From a checkpoint of a small masked image model.
Training: soap at rate 0.0031, batches of 256.
Rows from block 5 of the encoder of a small masked image model, named by matrix and row number. Rows with one number within an expert belong to one neuron, the router's apart. Each number is 128 + 24 x the weight over its row's rms, rounded and kept within 0 to 255. All counts start at 0. Numbers have three digits each.
Before each expert's rows are labels from the 100 images, of 14848, where the router gives the expert most weight on average: "colour at peak" is the nearest of a few named colours to the mean colour under the peak. Only what is clearly more common there than usual is listed. The data: aerial photos of the United States (SatlasPretrain).
# router: router (encoder.blocks.5.mlp.router.weight, 64x128, trained with AdamW), inputs 0-63
# gate: expert gate (encoder.blocks.5.mlp.gate, 64x128x128), inputs 0-63
# up: expert up (encoder.blocks.5.mlp.up, 64x128x128), inputs 0-63
# down: expert down (encoder.blocks.5.mlp.down, 64x128x128, transposed), outputs 0-63

# expert 52
colour at peak: brown
router.52:131103091121158111148125124156133164089116080148133146125139132130179090151134176138102102140129133121127159152110125135112164124129139141088160133141124113157126155140131116128141122144156125
gate.0:145105128124081130147124142123137095144110175130099135136087097072087123127146142128131131125142134116163155183129152075129144131152176088103122170143128145079161121179144095132134103157130160
up.0:133096141125077127115104147123132077129103171109121167144067084081099117125125153133146153113151146130151134165130127112147125124155210100094122142127148133080141135163140109151172127143135157
down.0:111136107139134085115130110132145126132145151117166132123111107087182102112094107148141107157131166158155147114197164135109185160109081154077129140105133154109122094139082132078098141124116116
gate.1:090149119126098170090122120114133137130106157112107092173132170117130127136178082101124141123105098122107157140142127139113124129139107147107095165127102157148142147149113119150160154109104126
up.1:158121143096134105180146138126115122168143091112170148065122101134109119123105183151110100123168150150139095095120129104147130140120175115135190109102151110096113119091145128108124087128153121
down.1:133151107134137128095136104127158171113133122094091113130118114110121140102106179085101085164172147090125139132180123141131135113146106115150152149149191157077117143153125122153143123143131126
gate.2:074150089118125173131171130163145081120104095152143121185140112082122127121120142121121149145131120144134146113089112163126145113110124122118063110122138121132109126079118169146115134135126091
up.2:150123117143139090101078141084110177149135132126139128087105134169158111136140094160129132127151125114117084148161152094144129147139090123151130105096130146112131140141091097097127106107120158
down.2:105128102081151136095127120113112108119155148183162131129178123133120130134115122087155145149115134093125111180144134125138155124118145128134173145144116132110124132112114133171112133103113101
gate.3:098130139130169165140120124091158100119119114105128181083128157118104133151098159093113148129101100135086127128145138156116113115135168155145113146115150147098159131120187119138134159106097144
up.3:125129138130107131138141138115089144134147159094087119169120101119189116129107135132126080119105175135149136145108096062132150096088124187129141086099122129131105155188098133151169153100132098
down.3:100136130113107101149118115119153163148128084127187139145122113167111142092144119106148122145129141088107110145086102135153099131133117139158150109180135135115153124130087117164130099103141119
gate.4:128155135158075080109129150127120148175160092139116121144097102124150123149141119099084170134108138178112118166132128183096120131162152094152103114161164095156134120116140111142099143131122138
up.4:120107127101180166147128105114139122083115152108140140102159146130112125110109130172163078104134120097166146097133114075163120137100106158100143131091088176095121134141116139108168109126133130
down.4:094132102140139154133091144165100167093112150126182141105089139121141135114101104080086120150141085117161119130131113109151106093119122103128073125160144131129165147159117124116172127131100134

# expert 44
colour at peak: brown
router.44:121122081116176073133120120163126134128121105110156149121146121127133089147097167146087106166134122118154128163094088124093154111113126153142150141147132150146096156130137133139174108175181112
gate.0:098146144084162128143084128094105126129158125138189161171143156122147134113138102168116149125098139140091070129088127116156103145132147133133110162135120105134166092091136132133159110183118134
up.0:116116131081157103144113129125117134136140111120168169151135171115136138116150127143106122117102145107084094110083132129123097120126143146131124144138095095130154081115159102133122115169124138
down.0:091112134156127111130138091151134138145121085174156114103137123180113140166119121136092134073101138157142103121090168136094127129138096109089095098106064144127146123125151110160138147137084151
gate.1:117123110152137142124146136125094096085138176117140125123143106118118157108124130116141134088113101133127123115100129111128114097138111140151133093120132114139160132133134134114143089107146140
up.1:105105132072139101161104080095124092108131147121110161131152145140148134166142145131143137152148137070119118138124110194104149195160120103135131156145154116098124136111107121166141114117122053
down.1:133140170125128091095150138090135083136124133132111096065088124150130120082127128084159140129115132130106130127118127138178157143145090141132163164115145127130116128138099127141123137132153141
gate.2:122131135129116134107127141171111127129084131125097134126163065115171135125112150159161119103111130107123158127080149110152144125114158165128091115130093131131117112170149147125131150113147074
up.2:152119112104136120124131116080157146129179152164138124129128158132109106126107117120124163157163128143115114102136138142121101178127136090158154160122164094144131154066134113142117095157138172
down.2:118124142163124158096131118127149110138148116091128068137150153135124131119146122151105148113143141128105106134174108150091108181160108118114178146114052168137109121105120139106136147150117133
gate.3:139134080141153165155142144108125156123140172167118134148143164107139101125130131141092120121120119101161090128110120139126068125123138106133134158161135170147146100122118100110182100111151107
up.3:137145085150119159174133127117131171131130187152097104150126155128122108126104156133081114110104116105166100121123150120159119118118177122155155142149123127128117113172139128118157105114140116
down.3:169147117142120161145075145152149175135096078126146166101118087119118143131143084128175129107173110164130140101141171134161108109102152133087102078101104108113140123114100128093140155148094141
gate.4:107151142160150125126164106121149119146115157144139117134116128143113136108125159114139102160140149093086188099096093107117147133109149083175085118130158152098127090115131125109109140109145133
up.4:119130123173133126163144171162096102156107168109111137148094166123120141094186100141133127128155142148149133088089110150187115129117134137133104122132129131116125091120155142113132119124153164
down.4:147121107119141117092099125106168101072090137117144146164132147125100103120125166143169141118176119108113089116101121112118147157146174101093128084117158128178118147104197101150121127145118122

# expert 7
colour at peak: black
router.7:150112149140144154103138132175085130112125135121116092136184091131143163181122148106156124124124105164107159133151083108112114157092106119144154123124103175116091148135112095136158123143106139
gate.0:149075131142163107125137127084110109099129162107133137144138111153171130160142149135178097169119134127120142150138075134146106119094154095105132098145142133140053118137134132137160077130153139
up.0:099139131106141119118143103134148146143137122164174141139139138126072146154141114123085119158159139139123108065082100166099136135119074092129128120121110155149163109117103105125110167097095147
down.0:083125168137170136103124127174103094097158101117144137141149098145134148147119088139136135145075161106139143107119082133130150133120117128143134161131128157103125100102146105135086103136138150
gate.1:106199124146126185102129154107126140113100150142102098120140129107125121096108136106119130114135104175119186107086130143112153170151146105113111118129089163145138153114109140136107130113131151
up.1:105131144138137094096146138121132106139144145125133151153143147110125113145146105143117111140120129125114135105154125098192119101110124154147125116139134044112120107180125156137132109132130152
down.1:113140130117142097135158137098114144109134118110086108114131118124093112123107120119090124131110128117120127119100168144093133163100094164148110152131133142104116137162146106116077126152141136
gate.2:108177122128129150155153119105097158122137136102110126189136103138107124126155110141135138100120145175120167133103138125171175137128099125178084124143120125073136105095117111150106121109161182
up.2:136094123155144100082109110140175119137125113136154123087121168119156126115125140104114121164129121096145084126148102146103096097124159118085181119113127141173125101169146159131144120139093083
down.2:108113161118119125130159143121113117130121115127126115124100131134102141165101110104088141120135184150109180183094105163135110112137116123198123104148120134142134105119097130186135120135099092
gate.3:164146142114162194129100142135139175135135155143123150186105146161143149143101125166130123135126134122136134077110106107127143124121088114155088096144144097169113123114163091132132167121152128
up.3:086124098158104043111176119132141092089150114111135127106149120099113125116163141117144130126126119143111140181125173160113127124112149138099156139111109155096134133146089151146131084116107130
down.3:114124119105105135131127079147163148126123100151147117134080126145155129142148129134158131152129092116120126096153144133106128143133071128167179138121109155136140147130155135141125111147094112
gate.4:152127139124077151145142136110097158143098107144132075147174117098089136129174075122099175100138119118116120099113152128169125147119089122163124186143100117161146143111166110095136150125115114
up.4:112102101149155120117137118185118128112132076121167137125070123113195085162137130118113117146129136129143128099139143111103141124142159120097136144123122139166107116146142155146156143127126123
down.4:146120154116106131131107138133098110149154085126123154174100136126162128143156129108161157139107116158105098132154126115161114142150169110181127107164109125074147122115139121133147135152112152

# expert 36
colour at peak: grey
router.36:136094134151084150120111157140095125118130121138114091114161147159081166137094108098138128112112112115151085105169127157155144111090153118101098122136144099125146134129143122142137169105124123
gate.0:133076125110127116114141129098132098139143175140159104119093147165126137128120122126119152127173149115115167149140135126100124141084072071154117073168098088093109118112100119104142119154153137
up.0:144157112129121126132167132141086174180143108127170104098154111140118100126158113130132130118077135151123110114123085117121143097135081163108145171136115167114163127147161114129125141098154115
down.0:122103095103133113150119144138144132110110166125197155097107199125136078129134160150149158124147132133110144133151102156096133134102131128125073124140157099139107126147147117134140121139150120
gate.1:099116099161156089149179118129116103150151097136161094102127112153140123135115073127151119150150153129119089142104121145107146104094107152105103154112146131125150175166150109130120197134170123
up.1:150138113087094098116113115112111164106097143131100142117128137169135123153083173150095156160100093103168169100160166121147142137123094151130156082138141166100079103106128155118138129103082154
down.1:134157123103100141139117165125116133147118120151162129117121083145125127176066112139107121138127099121139111097143136126083136163150110207076151082098134133114099152114108128094110112164141115
gate.2:115140072115118144106136117093154146119170142133138165148145112178153127179080144151094096139099138137126123098152143063123154143132118125105125099156142132092110142153121115123140122148136126
up.2:151123185126147124148113141163120113126086115114102106100110142080119123096184121120171153116140111119135124151118109186123088109128132135149127143087117118160151118107131149147111128111113126
down.2:110159087172165147163135133144116099114133115107142145138135129134139124106082112124114144096106153126157132098131121137141140134131058100133127138154110095152082089144110136092104119129120159
gate.3:117108120091095073117143171155130105141126154122140079114143102130130140121125128128099117091123146122152145133171148078123136116129124067094131135120180112130126135129137156152121140153129133
up.3:124120131094084064109146160158129106134127159114148080095146118132134131122126137134100102102128133123162128133176150082130160118136140077114126154113187107117139146133141152153121146142134133
down.3:108093132145114148144080125159102141102137164172123076160138129176128113114130125154141106139118114126147122106149126180137126138109111133123081146114115126107134145163118125141121164107141129
gate.4:141149156103117165155127124124099140112089100147117122165169165098136109158139125095109133126142126183185185110118107147116151116125093117163127148106144100129140107137163105153126118104155117
up.4:143165145094133164146125127135110150110102104144135124154168150108162117153145117102113125141131138179198177107119136161143147104133123108159127146107152087136155135131137117163134105102150107
down.4:148155092109130098145146110130161122135107153154155161091105105145085132119092079154120137155137152088154161098143126129132152122165092127121124071125106133149110118174120126125118155125123111

# expert 31
colour at peak: grey
router.31:097120171105098149140151123095128101144114113082150071130177121144107122106128085147113139131136162128104086106146130097153119144116134098117131106092120111081131083084148097139102119108122143
gate.0:165136092097141103137118096093146128147142128101123139121117165099136117176117098166125110110151142106130125176126116140129116133133144164130135148111093144127144137125142097141128133153180103
up.0:137095137157132134128163163155129134129159124130172093159147097113130119116123104085112182129131070142098119098138110151084090120127120116095073130134159109139149096128147153122115134131126151
down.0:129089145101108126198132132114144134126168148134109151123176144168146151102099106134116138135144133097125133168125190109138132109142116173133097071107119101135114122138140127115135151144116131
gate.1:112098159113091099159101098124162111117107154106069102132146139088118160123096108108163129111129153097144111108114151123141126129186105118135150143141121175132144140098137126130134149142161153
up.1:152160089143171162100137167146106147134149103147176144132107105164141109125156139144106110135149108141118154158139103119111127131072172142148104112112132086118118125159113122112118100119086096
down.1:120120085126142143141148115150188124137135151120080102156143140113160153156147186122144160089139121130074183115121086129096104124148112155163122174157096112122108123108117132146137115130133133
gate.2:166090125095095121130107180176066109111076120088137142077119146105067114135145132151108144120149127161145103128129148146114180191124116149140164099139128095112112121115145158119146149134114103
up.2:104117151132154144111136110101187169117153133152115094143147127162181117134100119107176105114114111097131156151122121109145089057141141077133124149097120159133138143163097108144102136119121138
down.2:127184133142116148118145137146110128123139088126117132134142141090197092092164134134123091116125155143162099167097143121108148103136114098119155124123136141155132117135097128142152168125160150
gate.3:135138128126152142149136126146172142135129118156141067125074134126068129127136111156082122156106119119140109101151124119168125145101115101114130132089138149100108102137116110167102090154122108
up.3:124166086131138149150128130139174151150133128144154061152094129129072114100135148106103113165099130116119102109144135136137138158090102135083137120093154148128123087154124139126122122157111130
down.3:118135139116111188100144117095117103126105087102101166113112110142148110143082104128115121126172107155137117096136125095165159119140158160132090150121130137086123088119108131111122146132129132
gate.4:143122104135159132143167119090116093124095100166133135149120109165126115140131138151108135138140116082153173143123135140096146143107161118120100107100097114117160091120169143146117194117149073
up.4:131096108167157120133097103135128158133119087157128127128141108156133148120094126107097107128182114138110187116130151193104163112099149137127139117141134148137140118114129144133090191117137114
down.4:162112163119153114158108109155153105122122137109125142097130142102107124139078134126108139066133100124118126146124118124169127092144099145140132089143152095094141128137108105140135109086119128

# expert 48
colour at peak: brown
router.48:122131098152146092155119106149136141101109085142162149104149141129167098136096176119098087145137102128138138157112129119075170131131120171099143124144132119154140145138118117124161128163163129
gate.0:143114142133140102155153136126072135137183110168141136165111123077112175139141139106164149092105149147091122105133130102127119130201125112097122117136089104113151124103102124146143106149118136
up.0:114157145161116167094112117170149107155096134085103075149157129184138109125131109117112113142127079134142129143116128125163126120122115128165122123127131104165113096132143164110104147131133137
down.0:164144135156123133091115146149103109122134118147130126117100139114121145135112123180176129143146170130143094111123138139143112126142096147093157106122142119153148151105090129123114112133169140
gate.1:089083139144168134106108152127163133151122139099135138153132092148123138176115078165104110177130139122165128149110103102142102122120184130121087131125111121135146144157093122104142124149160102
up.1:139150126103110144145149164151099112142132170095136102134128158138059149152117142169098143144102093146155124123095142156110116128115170115122120140117108102111116152140117116121079127116156090
down.1:139174105148085166140137121157134161129124129157107101115102107126105117135103095142141120103112133154144137154159124125097158087127130130096143119088131113133167136117140136133167146114112143
gate.2:124142103165113135119129129084157158101145089136126115162144150130073134145140148132138120128126129128161136102139103086151143141135120118165125123085176118128175082159123180155129133115135148
up.2:128140140151108134137128126065170130136166118106126112102136134155073157156102145122120121136141119111133120118132105093116137143150124135180114134095147144120146119151116143174115129113135172
down.2:132109140100152132125092094138119138142131171111108146086173104122096115125145113120111120117145106166108135136152098155134130112135161132107094166158161127133117128138113128109135128128149126
gate.3:175103083118115175120143142141143139125144082165112133104128154108128113151125175137128121096117085173153097136140179139161103184144147084137122110144153127087102140140140124132145114122112093
up.3:123153159126155092140118118098095125103123171097143135158112099135112159087126071130133140142131176104087151131117091106115151082126130149118139126109093096171146135110125141106108147142146141
down.3:098123147152147149151129129092149133153114168120168112077132105137144131094135120125107133133118127159162118187109181132144148126064139141094096162117115131102144132133068124138137142141126134
gate.4:107126149142138104093128162118122159185093094146141112126182117137143142106123139111097098118143149107123104155138107102148107111116118132119163128109099134112112134128108138147107097118121141
up.4:160193107128126099108119122101103132141146132137135129121154134183175152141119140152086082117124123109112111164117136074140113121182168091114150144129127124079125112157130145106111099125156139
down.4:139088156112115132110118138124181113146139123097154136090173172137125099164132139138135150152137095106188150132135084131142131099119107141142148098101161113109110121161128114100135184131176127

# expert 58
colour at peak: grey
router.58:134126096132120120122105141143131169104126132125132070105150148116088127084108116099149142118137122147119181153150166138127119142120136127137130134129134109084108114140118146145106159099122109
gate.0:117132093139133080143082137133152098146114124145090127138141132132128100071130146099109108128130128117090080156112154126103127131149177123108108146143157093117117141125128145130168155146148168
up.0:101149087123155063148112117124135110151128117171077140105113137133126066080135148100089100117134132122110081165109159132114146109138159150123103157134155098109132151126143159123139177154164153
down.0:178107085101119169145115144132154166141105098131108139109128163137115104075109130120131139167122142134105132149180112152120135102166159142115166098135100106142122143189113128113130113161158135
gate.1:123134135091141109147081161147146122109151112090100084095087095114135137089150137122140148112164141117162160156155171106135120114120152158164117169096144128077119167144100098139100146141164166
up.1:131123111165133154117172088104098132163106133153146165145157178132122109170094124132130112139104104149110109132103077157144135133123107078086119098141131120187138099111156167111154103125102094
down.1:162136169151124159117103154107113104071134129145101135150108136115123126154142125153115155112133133104116104139101134117148151112153133154159143072164157139134088128081122124162115164099146138
gate.2:124167142070162122108099119135172163125168183156116119098149122134130125105113196137126118162122158146159091146126120144086112123110135107140105148067145140134101146125158106144124131102103113
up.2:111177097109156117103097129118138158112123177125138100115150125149142148121140160132137119167131124176138116146129122127103115168130186066134142141114123201113123151089179123127165107121092115
down.2:114146146112136109085130121159102147145116145131105148115127144121159062190103116139111113098115104123185114108128120107129161104108137182138149145179118136118151157085090126135116118154107124
gate.3:133147117104112107111108157140111152164156150175143136114116138108097124110102120115135128097122154134093125173109148101114146108139100128150124109145126108150138168135188136132097116132100140
up.3:120096163139133145137152099104141091090090129078123110135134131124138135143153126149107117167138113146184126059137115147149109163130149104087133165107120152130122108123070130132167127129152125
down.3:124178112130132110098129102132141145118141116115086127115165106101120109131125101137102072118111155151098127145126170138109143135152089132149140136186123119146135137157152111097156176177088132
gate.4:095101164144112076092152094097072107083098120124163143127141138088146115128122120117151165157148176153145135102097132124123077143178123124129123115128119104156154108107123146120153144123164108
up.4:095097159124093085096160095106068123085100110124147155144142121103168127133138117108144135147160185125123147113099122140116078125156115120139105136128130122137128114122140144129175144121155085
down.4:090116125149121125108137140105147083093153096138153148127095115038146123160165149151135121123131120141108150117129100149102115184124130110152111116143114100164113128130094132152100092113131140

# expert 23
colour at peak: brown
router.23:122115089135155093145115099133137147097097103152150167115140111118168100148110180126120123138154130138131149141136131137089149134112127152094144144152113125164115148132123115124169125182176130
gate.0:139081165098129138121155138144072123121148150134158094166123124110136165149150053111128104121125111071138152150119140119152123154106128136107131118122136119169161127127091114164115135096094119
up.0:162127119113112116112163144167109126148119147143155095126139103079135173097140072159126135120131103100126149165110161100126136141110115119137167120092115092120170085129092114161080152097096146
down.0:141110156114111103130131140150079085176116108093124105130160087139097165094110080116185143152086141120154124103141113130122107128132144135126129125136112146133151117120154130112118138096131132
gate.1:141114095161127132106150075111107121124153130116133129117128122133188147155149113121083159141108093131157124136127142095136116131122096131153072106124085162099117122160139151129097153076122193
up.1:138114127119137160119138093116123135162155143104121128122181130168162129117175136122106129159109109144141102128124141098129110116121119121119127132098093162116102078128128135128088173133143186
down.1:111104106120123153094121109108140056092133147101150092105111135119184126140067131121155110118141159103138158113107116088107142126151120113109124118157137183141165151124122127132160097151101118
gate.2:125135085128103135126109099186095118165148196150109118106146133112074087151114100146125114095080141137138135109151133119104108164130130092101155146113130107180152096071105132147136113085131141
up.2:117131081113107146114108126162093150149145189153122133140146138124133076131107112138088142125107101112156127118129146145123137154120140140115137155123143103195153149137169141110105118113115143
down.2:109120129131133114081134138126090106122126142155131116135132127119135102113142109136058131127125170148117153160134146103104120125138059145127180146114126105140146105102120135085109084098149120
gate.3:133131084164140145114122162124114164094127104104119134176121131134129137123117106144124106135191104150051118112102145127098126137099097092099127101098135130190094138154125122116129122138110150
up.3:142169129148097100124163133127164104152126093162128133118124151103145098138094084126174133159110134124130099087102134106151113114140051145083140126118125142133113101147172151109126129125116130
down.3:133149117164111120100147129139167130101125110105098112142149147102126110079154108067134159123129143114121103156109120137145144109184124159144156138096130174159126123094112127136179138186106151
gate.4:148118108197091134151103125123121112172079146153148134069137137116113128163096139134143094121094133110106133104162067134122132117137123134115143101145198188104152122083137107076187153151124144
up.4:107117124095109111112130109139116126094188114125101100192125117100161142079148143140117156115142109135155089163125185124131110123145138126150115159128083092117121111133120118190108097108116140
down.4:136150119158084104140143094120106132130107134172090079121135105114117139157075085124128157101137111121136107143147121158136166129124148120171157156070152108114125104124107131104160147152129148

# expert 12
colour at peak: grey
router.12:134135120125100134111138179105172077110170157129091137166142136104103119094152149113134143075127120113122122095165129126157106115116103136137097076128105097115134140102116118118146125095099154
gate.0:076156130194145115108140115114154096105159128127147114149102150124125118127090092153166147097107115176105152126123126133136159152110099160128134096107149125126087145147153152119106144094138076
up.0:076147119163160101158108124118149090126155156115144109168102164143092124127098117135142129115115097148103146108113145129162141164127150154105120092094142132134111134134156169134117152151143067
down.0:115161108113144121060109139215122140099111130117109126107096079151130119123118118122108126131111147095142149126147095147113097136132131158125089156155097125108087167130126128169130107149101115
gate.1:093062137097100070151137126130150117108078144129146098090118133172117128091163108170126128094130101147096117111152109129125143094123148096142151162137135132067085108106126105129119112132144138
up.1:121143120114096126116135134103173132132125150112150099142113128125140105160122146129135109145140093087157169117118135094132155125132120100101145114116137142095139097120121134152193121146115153
down.1:154186093090144138079122128104147125094131109148157110117118139114117148139141172129111184071111165112151109140149122091151138143119137121151071092151085107137150098144134136118132147159127142
gate.2:137169122130144116160110121159129090132132125164127120173128162100088146144150118137126130109112121148188086122131122118152078117119126149134113123123098109107110183106126140104114136137159136
up.2:127099123133114149100144130097143172118123130087111138078117100151161110111111144114122120157144144113075174135141138140096175137135127107117127121136157127141148068156143125158138126127096124
down.2:099099130099092130130122146094127153117139126112136163106116093144075127115136132170151139109151126125148110095147122167110153157156131115149095156132170107107143160106072135100142137139121156
gate.3:126118113118118146132130099158160146140131126123077130104143107107121137123169156138111107111126099172153115134149116167117188115162127129146075159135158112187091180142116107140092135123136115
up.3:107119127127133116112108105139176113148132149116072122092138119130122136099141151114105096105124112132139111111146145130120166114175131152154074119076146153184119172107115128110103148146113136
down.3:083143114118134146117090137107125084054159154098123133131153139077114076132118131139112113107115120135136145137107106170087148158150136122098066128137134137155121103102158114164097074175140143
gate.4:103124104172101126111127133138094146141164115140113134146114153157129122072143102116143130154143125130122111133161141158139122109131130142152132132171103104122137104118149117105154142133125121
up.4:173116156087121116115132127134150114139123146138161121127124113133097131164115156143094153122133156197156151154106131118095159111121114092093172135124113136169142091149110125140151111124104124
down.4:095130157122156144112115147125177150150152157126129122201125150095120110097119116135121143172119077100147103178100139114169166099067147127138160117124124126116165112146144121160137145177141140

# expert 62
colour at peak: brown
router.62:140103099134157087139124127156142157097097092140149160136143125150172102148102176126096108132121129116129150150117139147090154132123131175111149143125128143157111150137137138158145119153128137
gate.0:157101142124149103135112113112149114088136108144150113142087128170123095155134099141099150162117139071090118066133126138149086082122115137150092121128141158086140142128142124111127149186120164
up.0:111103080159140121182149144125140130138151150126143142153134121103148136134132105157128103114133105141139166158144130140124132148131119122132103153113105109149126125065149149152134174133131141
down.0:133136115141082165139103155108164137158104133150097087124064112125117144134122113142132124123154120092165122134087154123126129109110111125109204134163138127121129146085105132137136132138132127
gate.1:079101142108130102157105147124155114128121111095124115093128077145126140154101118117108118118121143132131128149108160154099108138095139091142137108130153130147130136132177152134096108124125169
up.1:184155089137141148117145113121107135138142133175142139177129170102126131092148126118159140148135121118130134131152094114145143118155134139094106135123105119100133115114062092130154113122126075
down.1:136126139111141143144160159102161092142085113150084091078080137144138133127156132132108121129087087127135120150158129115166120124157133142089121150114107136105164135134112116108113115186169117
gate.2:169116155141181132155165149136123133129121134168128128102094105124119104122119127138134091186129086117141125091101122132138123135144034108089100115073096105184139095143126154130146140111150106
up.2:127167119095123135121142132137141154157141115096143161141125129137139121156124116125101176071133157177117111137136130136152125124162168145151162152156152143065127141079135121131120113146131122
down.2:122106105126075142175146148118173129092105090118144126196129109163175138076151149148106127108101114130172162149141134113139134131118138131148067106101123157123121152116095119100156117126117144
gate.3:146116093109129116134121113128142160141123099127117138106142093095135150160108156160135094125121145140150155105115092138129158143166085130172074135105120118164118134132166124113132170121083163
up.3:124149105122102130128127125115162122131113107124110156131136080095136133167111137153134115125111136128146173121126096133135158143160110131154063152112096133163104122141171138113125146137083158
down.3:104103131093085114134165130116113079105129124119155103153159111168146138108107131133143117114127129122123135144180102165118178129166155114123151115072120128127165116094099126091119160151110113
gate.4:153120120134109123116130124127142132153155097120142123126131136119155142143118115146096154145153125141109108171126122150092136123168153119063100135133151139095119073111123112156119153114149117
up.4:132104125091135173157156136079126177143136085153139148111151098134084150071133119190098135131092147121165131109124138108127115159100065095140129126138105156169130176125126110135153083100130122
down.4:157118152108139100118111155093124125134136141102173130144151126126134106103185123099111137096144124126078104148120134108177144122180124161117130061148126107083162163096124135131152152135129111

# expert 41
colour at peak: grey
router.41:103123187157060148122131160105139105149093111109163072095116107121119144137118079110123124125123141119133124108172150128166144120134097151096145087135150158110148132111136131110125139099085127
gate.0:116142155148148108096114145175145144133113137132146130121156098156111138149111141121123123081103168079109167140148146140128060124122073105102156110145128157115135145135141119147145117121138102
up.0:110125149140141124088132146178149176150087139135156133120137105141111138136109138116113111119086137103101173138164144155146090102107071077110154120140128152118142150123131127158147121143141088
down.0:108102122190137104114105115122122123102127151110097139143122119102167127141101102160138091185147096117165137118120127125140151098133175072111154166139120139108138133128119111140135165131146153
gate.1:115120132096120071159140147131126095134104101111135148117103135099110111136087117176133154138143168153173109113154125111152116143104123181099140109116152087133114177095158117132124125107096116
up.1:135139129165123196108109111123123151121149140145127107139144124154140136117181125097124106119112095101110160158102132136105117113168130073161122130144104159129156079145117146114138125145140129
down.1:153135117133180111137190129126098141111142168116114175121149126131126106125125147140142150094137117132084117088131089110101091145127101113147152121132121114143104122123167131169156163131138133
gate.2:160138124122106121094135133153146152132108109120122171128108131165176153154132155117153148153136145150118138155131128123135099102144108136075107123131113152154161113144130138118108144154131113
up.2:099146116142119121106130143154136128099108142160111120143135078131160148135108114135106112064131116096167163151124109178141135121125138124138148103142130132137134137117109086105124148143127133
down.2:148095162132123125126134166065123151124132132164129156118112146090109143180109165106151159170146150118115133114187143115143114124138114168102106147096109136125085100142125126136125124076119098
gate.3:115128114131166161137162155095083110120117119153137123069128145179152111081094163093163125131153137124126174114120123144100117120111112149110116154110105134114106121138125103133089153123120111
up.3:125091123141139149137157132115058119133100137130104103142110119186112154128130135124135129139143114142171150145125116185101138121124112116132109104141091145151104135111140102138114149092134133
down.3:070163132163138133124118151169091157116102094159099138138116139146115158124113104165112181091121125181135159135129161096175125106123114124130109084090132105154108195121106143152157096112147128
gate.4:081124150130122124115129136189090126113102124113113193112141135087147131140131187128136128134100108125123120136109139157110135149169151064132083108113122112065142109121119145116171147153133105
up.4:104145169120126120082102131161133122129125121135121189133142139120127128122116173113129132124097111097132129155141129155118126135165192055109106132118158138094162137121092108116178167148141104
down.4:136171112128079110114086125124128137081133129115144134145096098115171125126125124157118127100121107136182147141131103080143090109158164155136078078142138147065117150119172117125152124116130120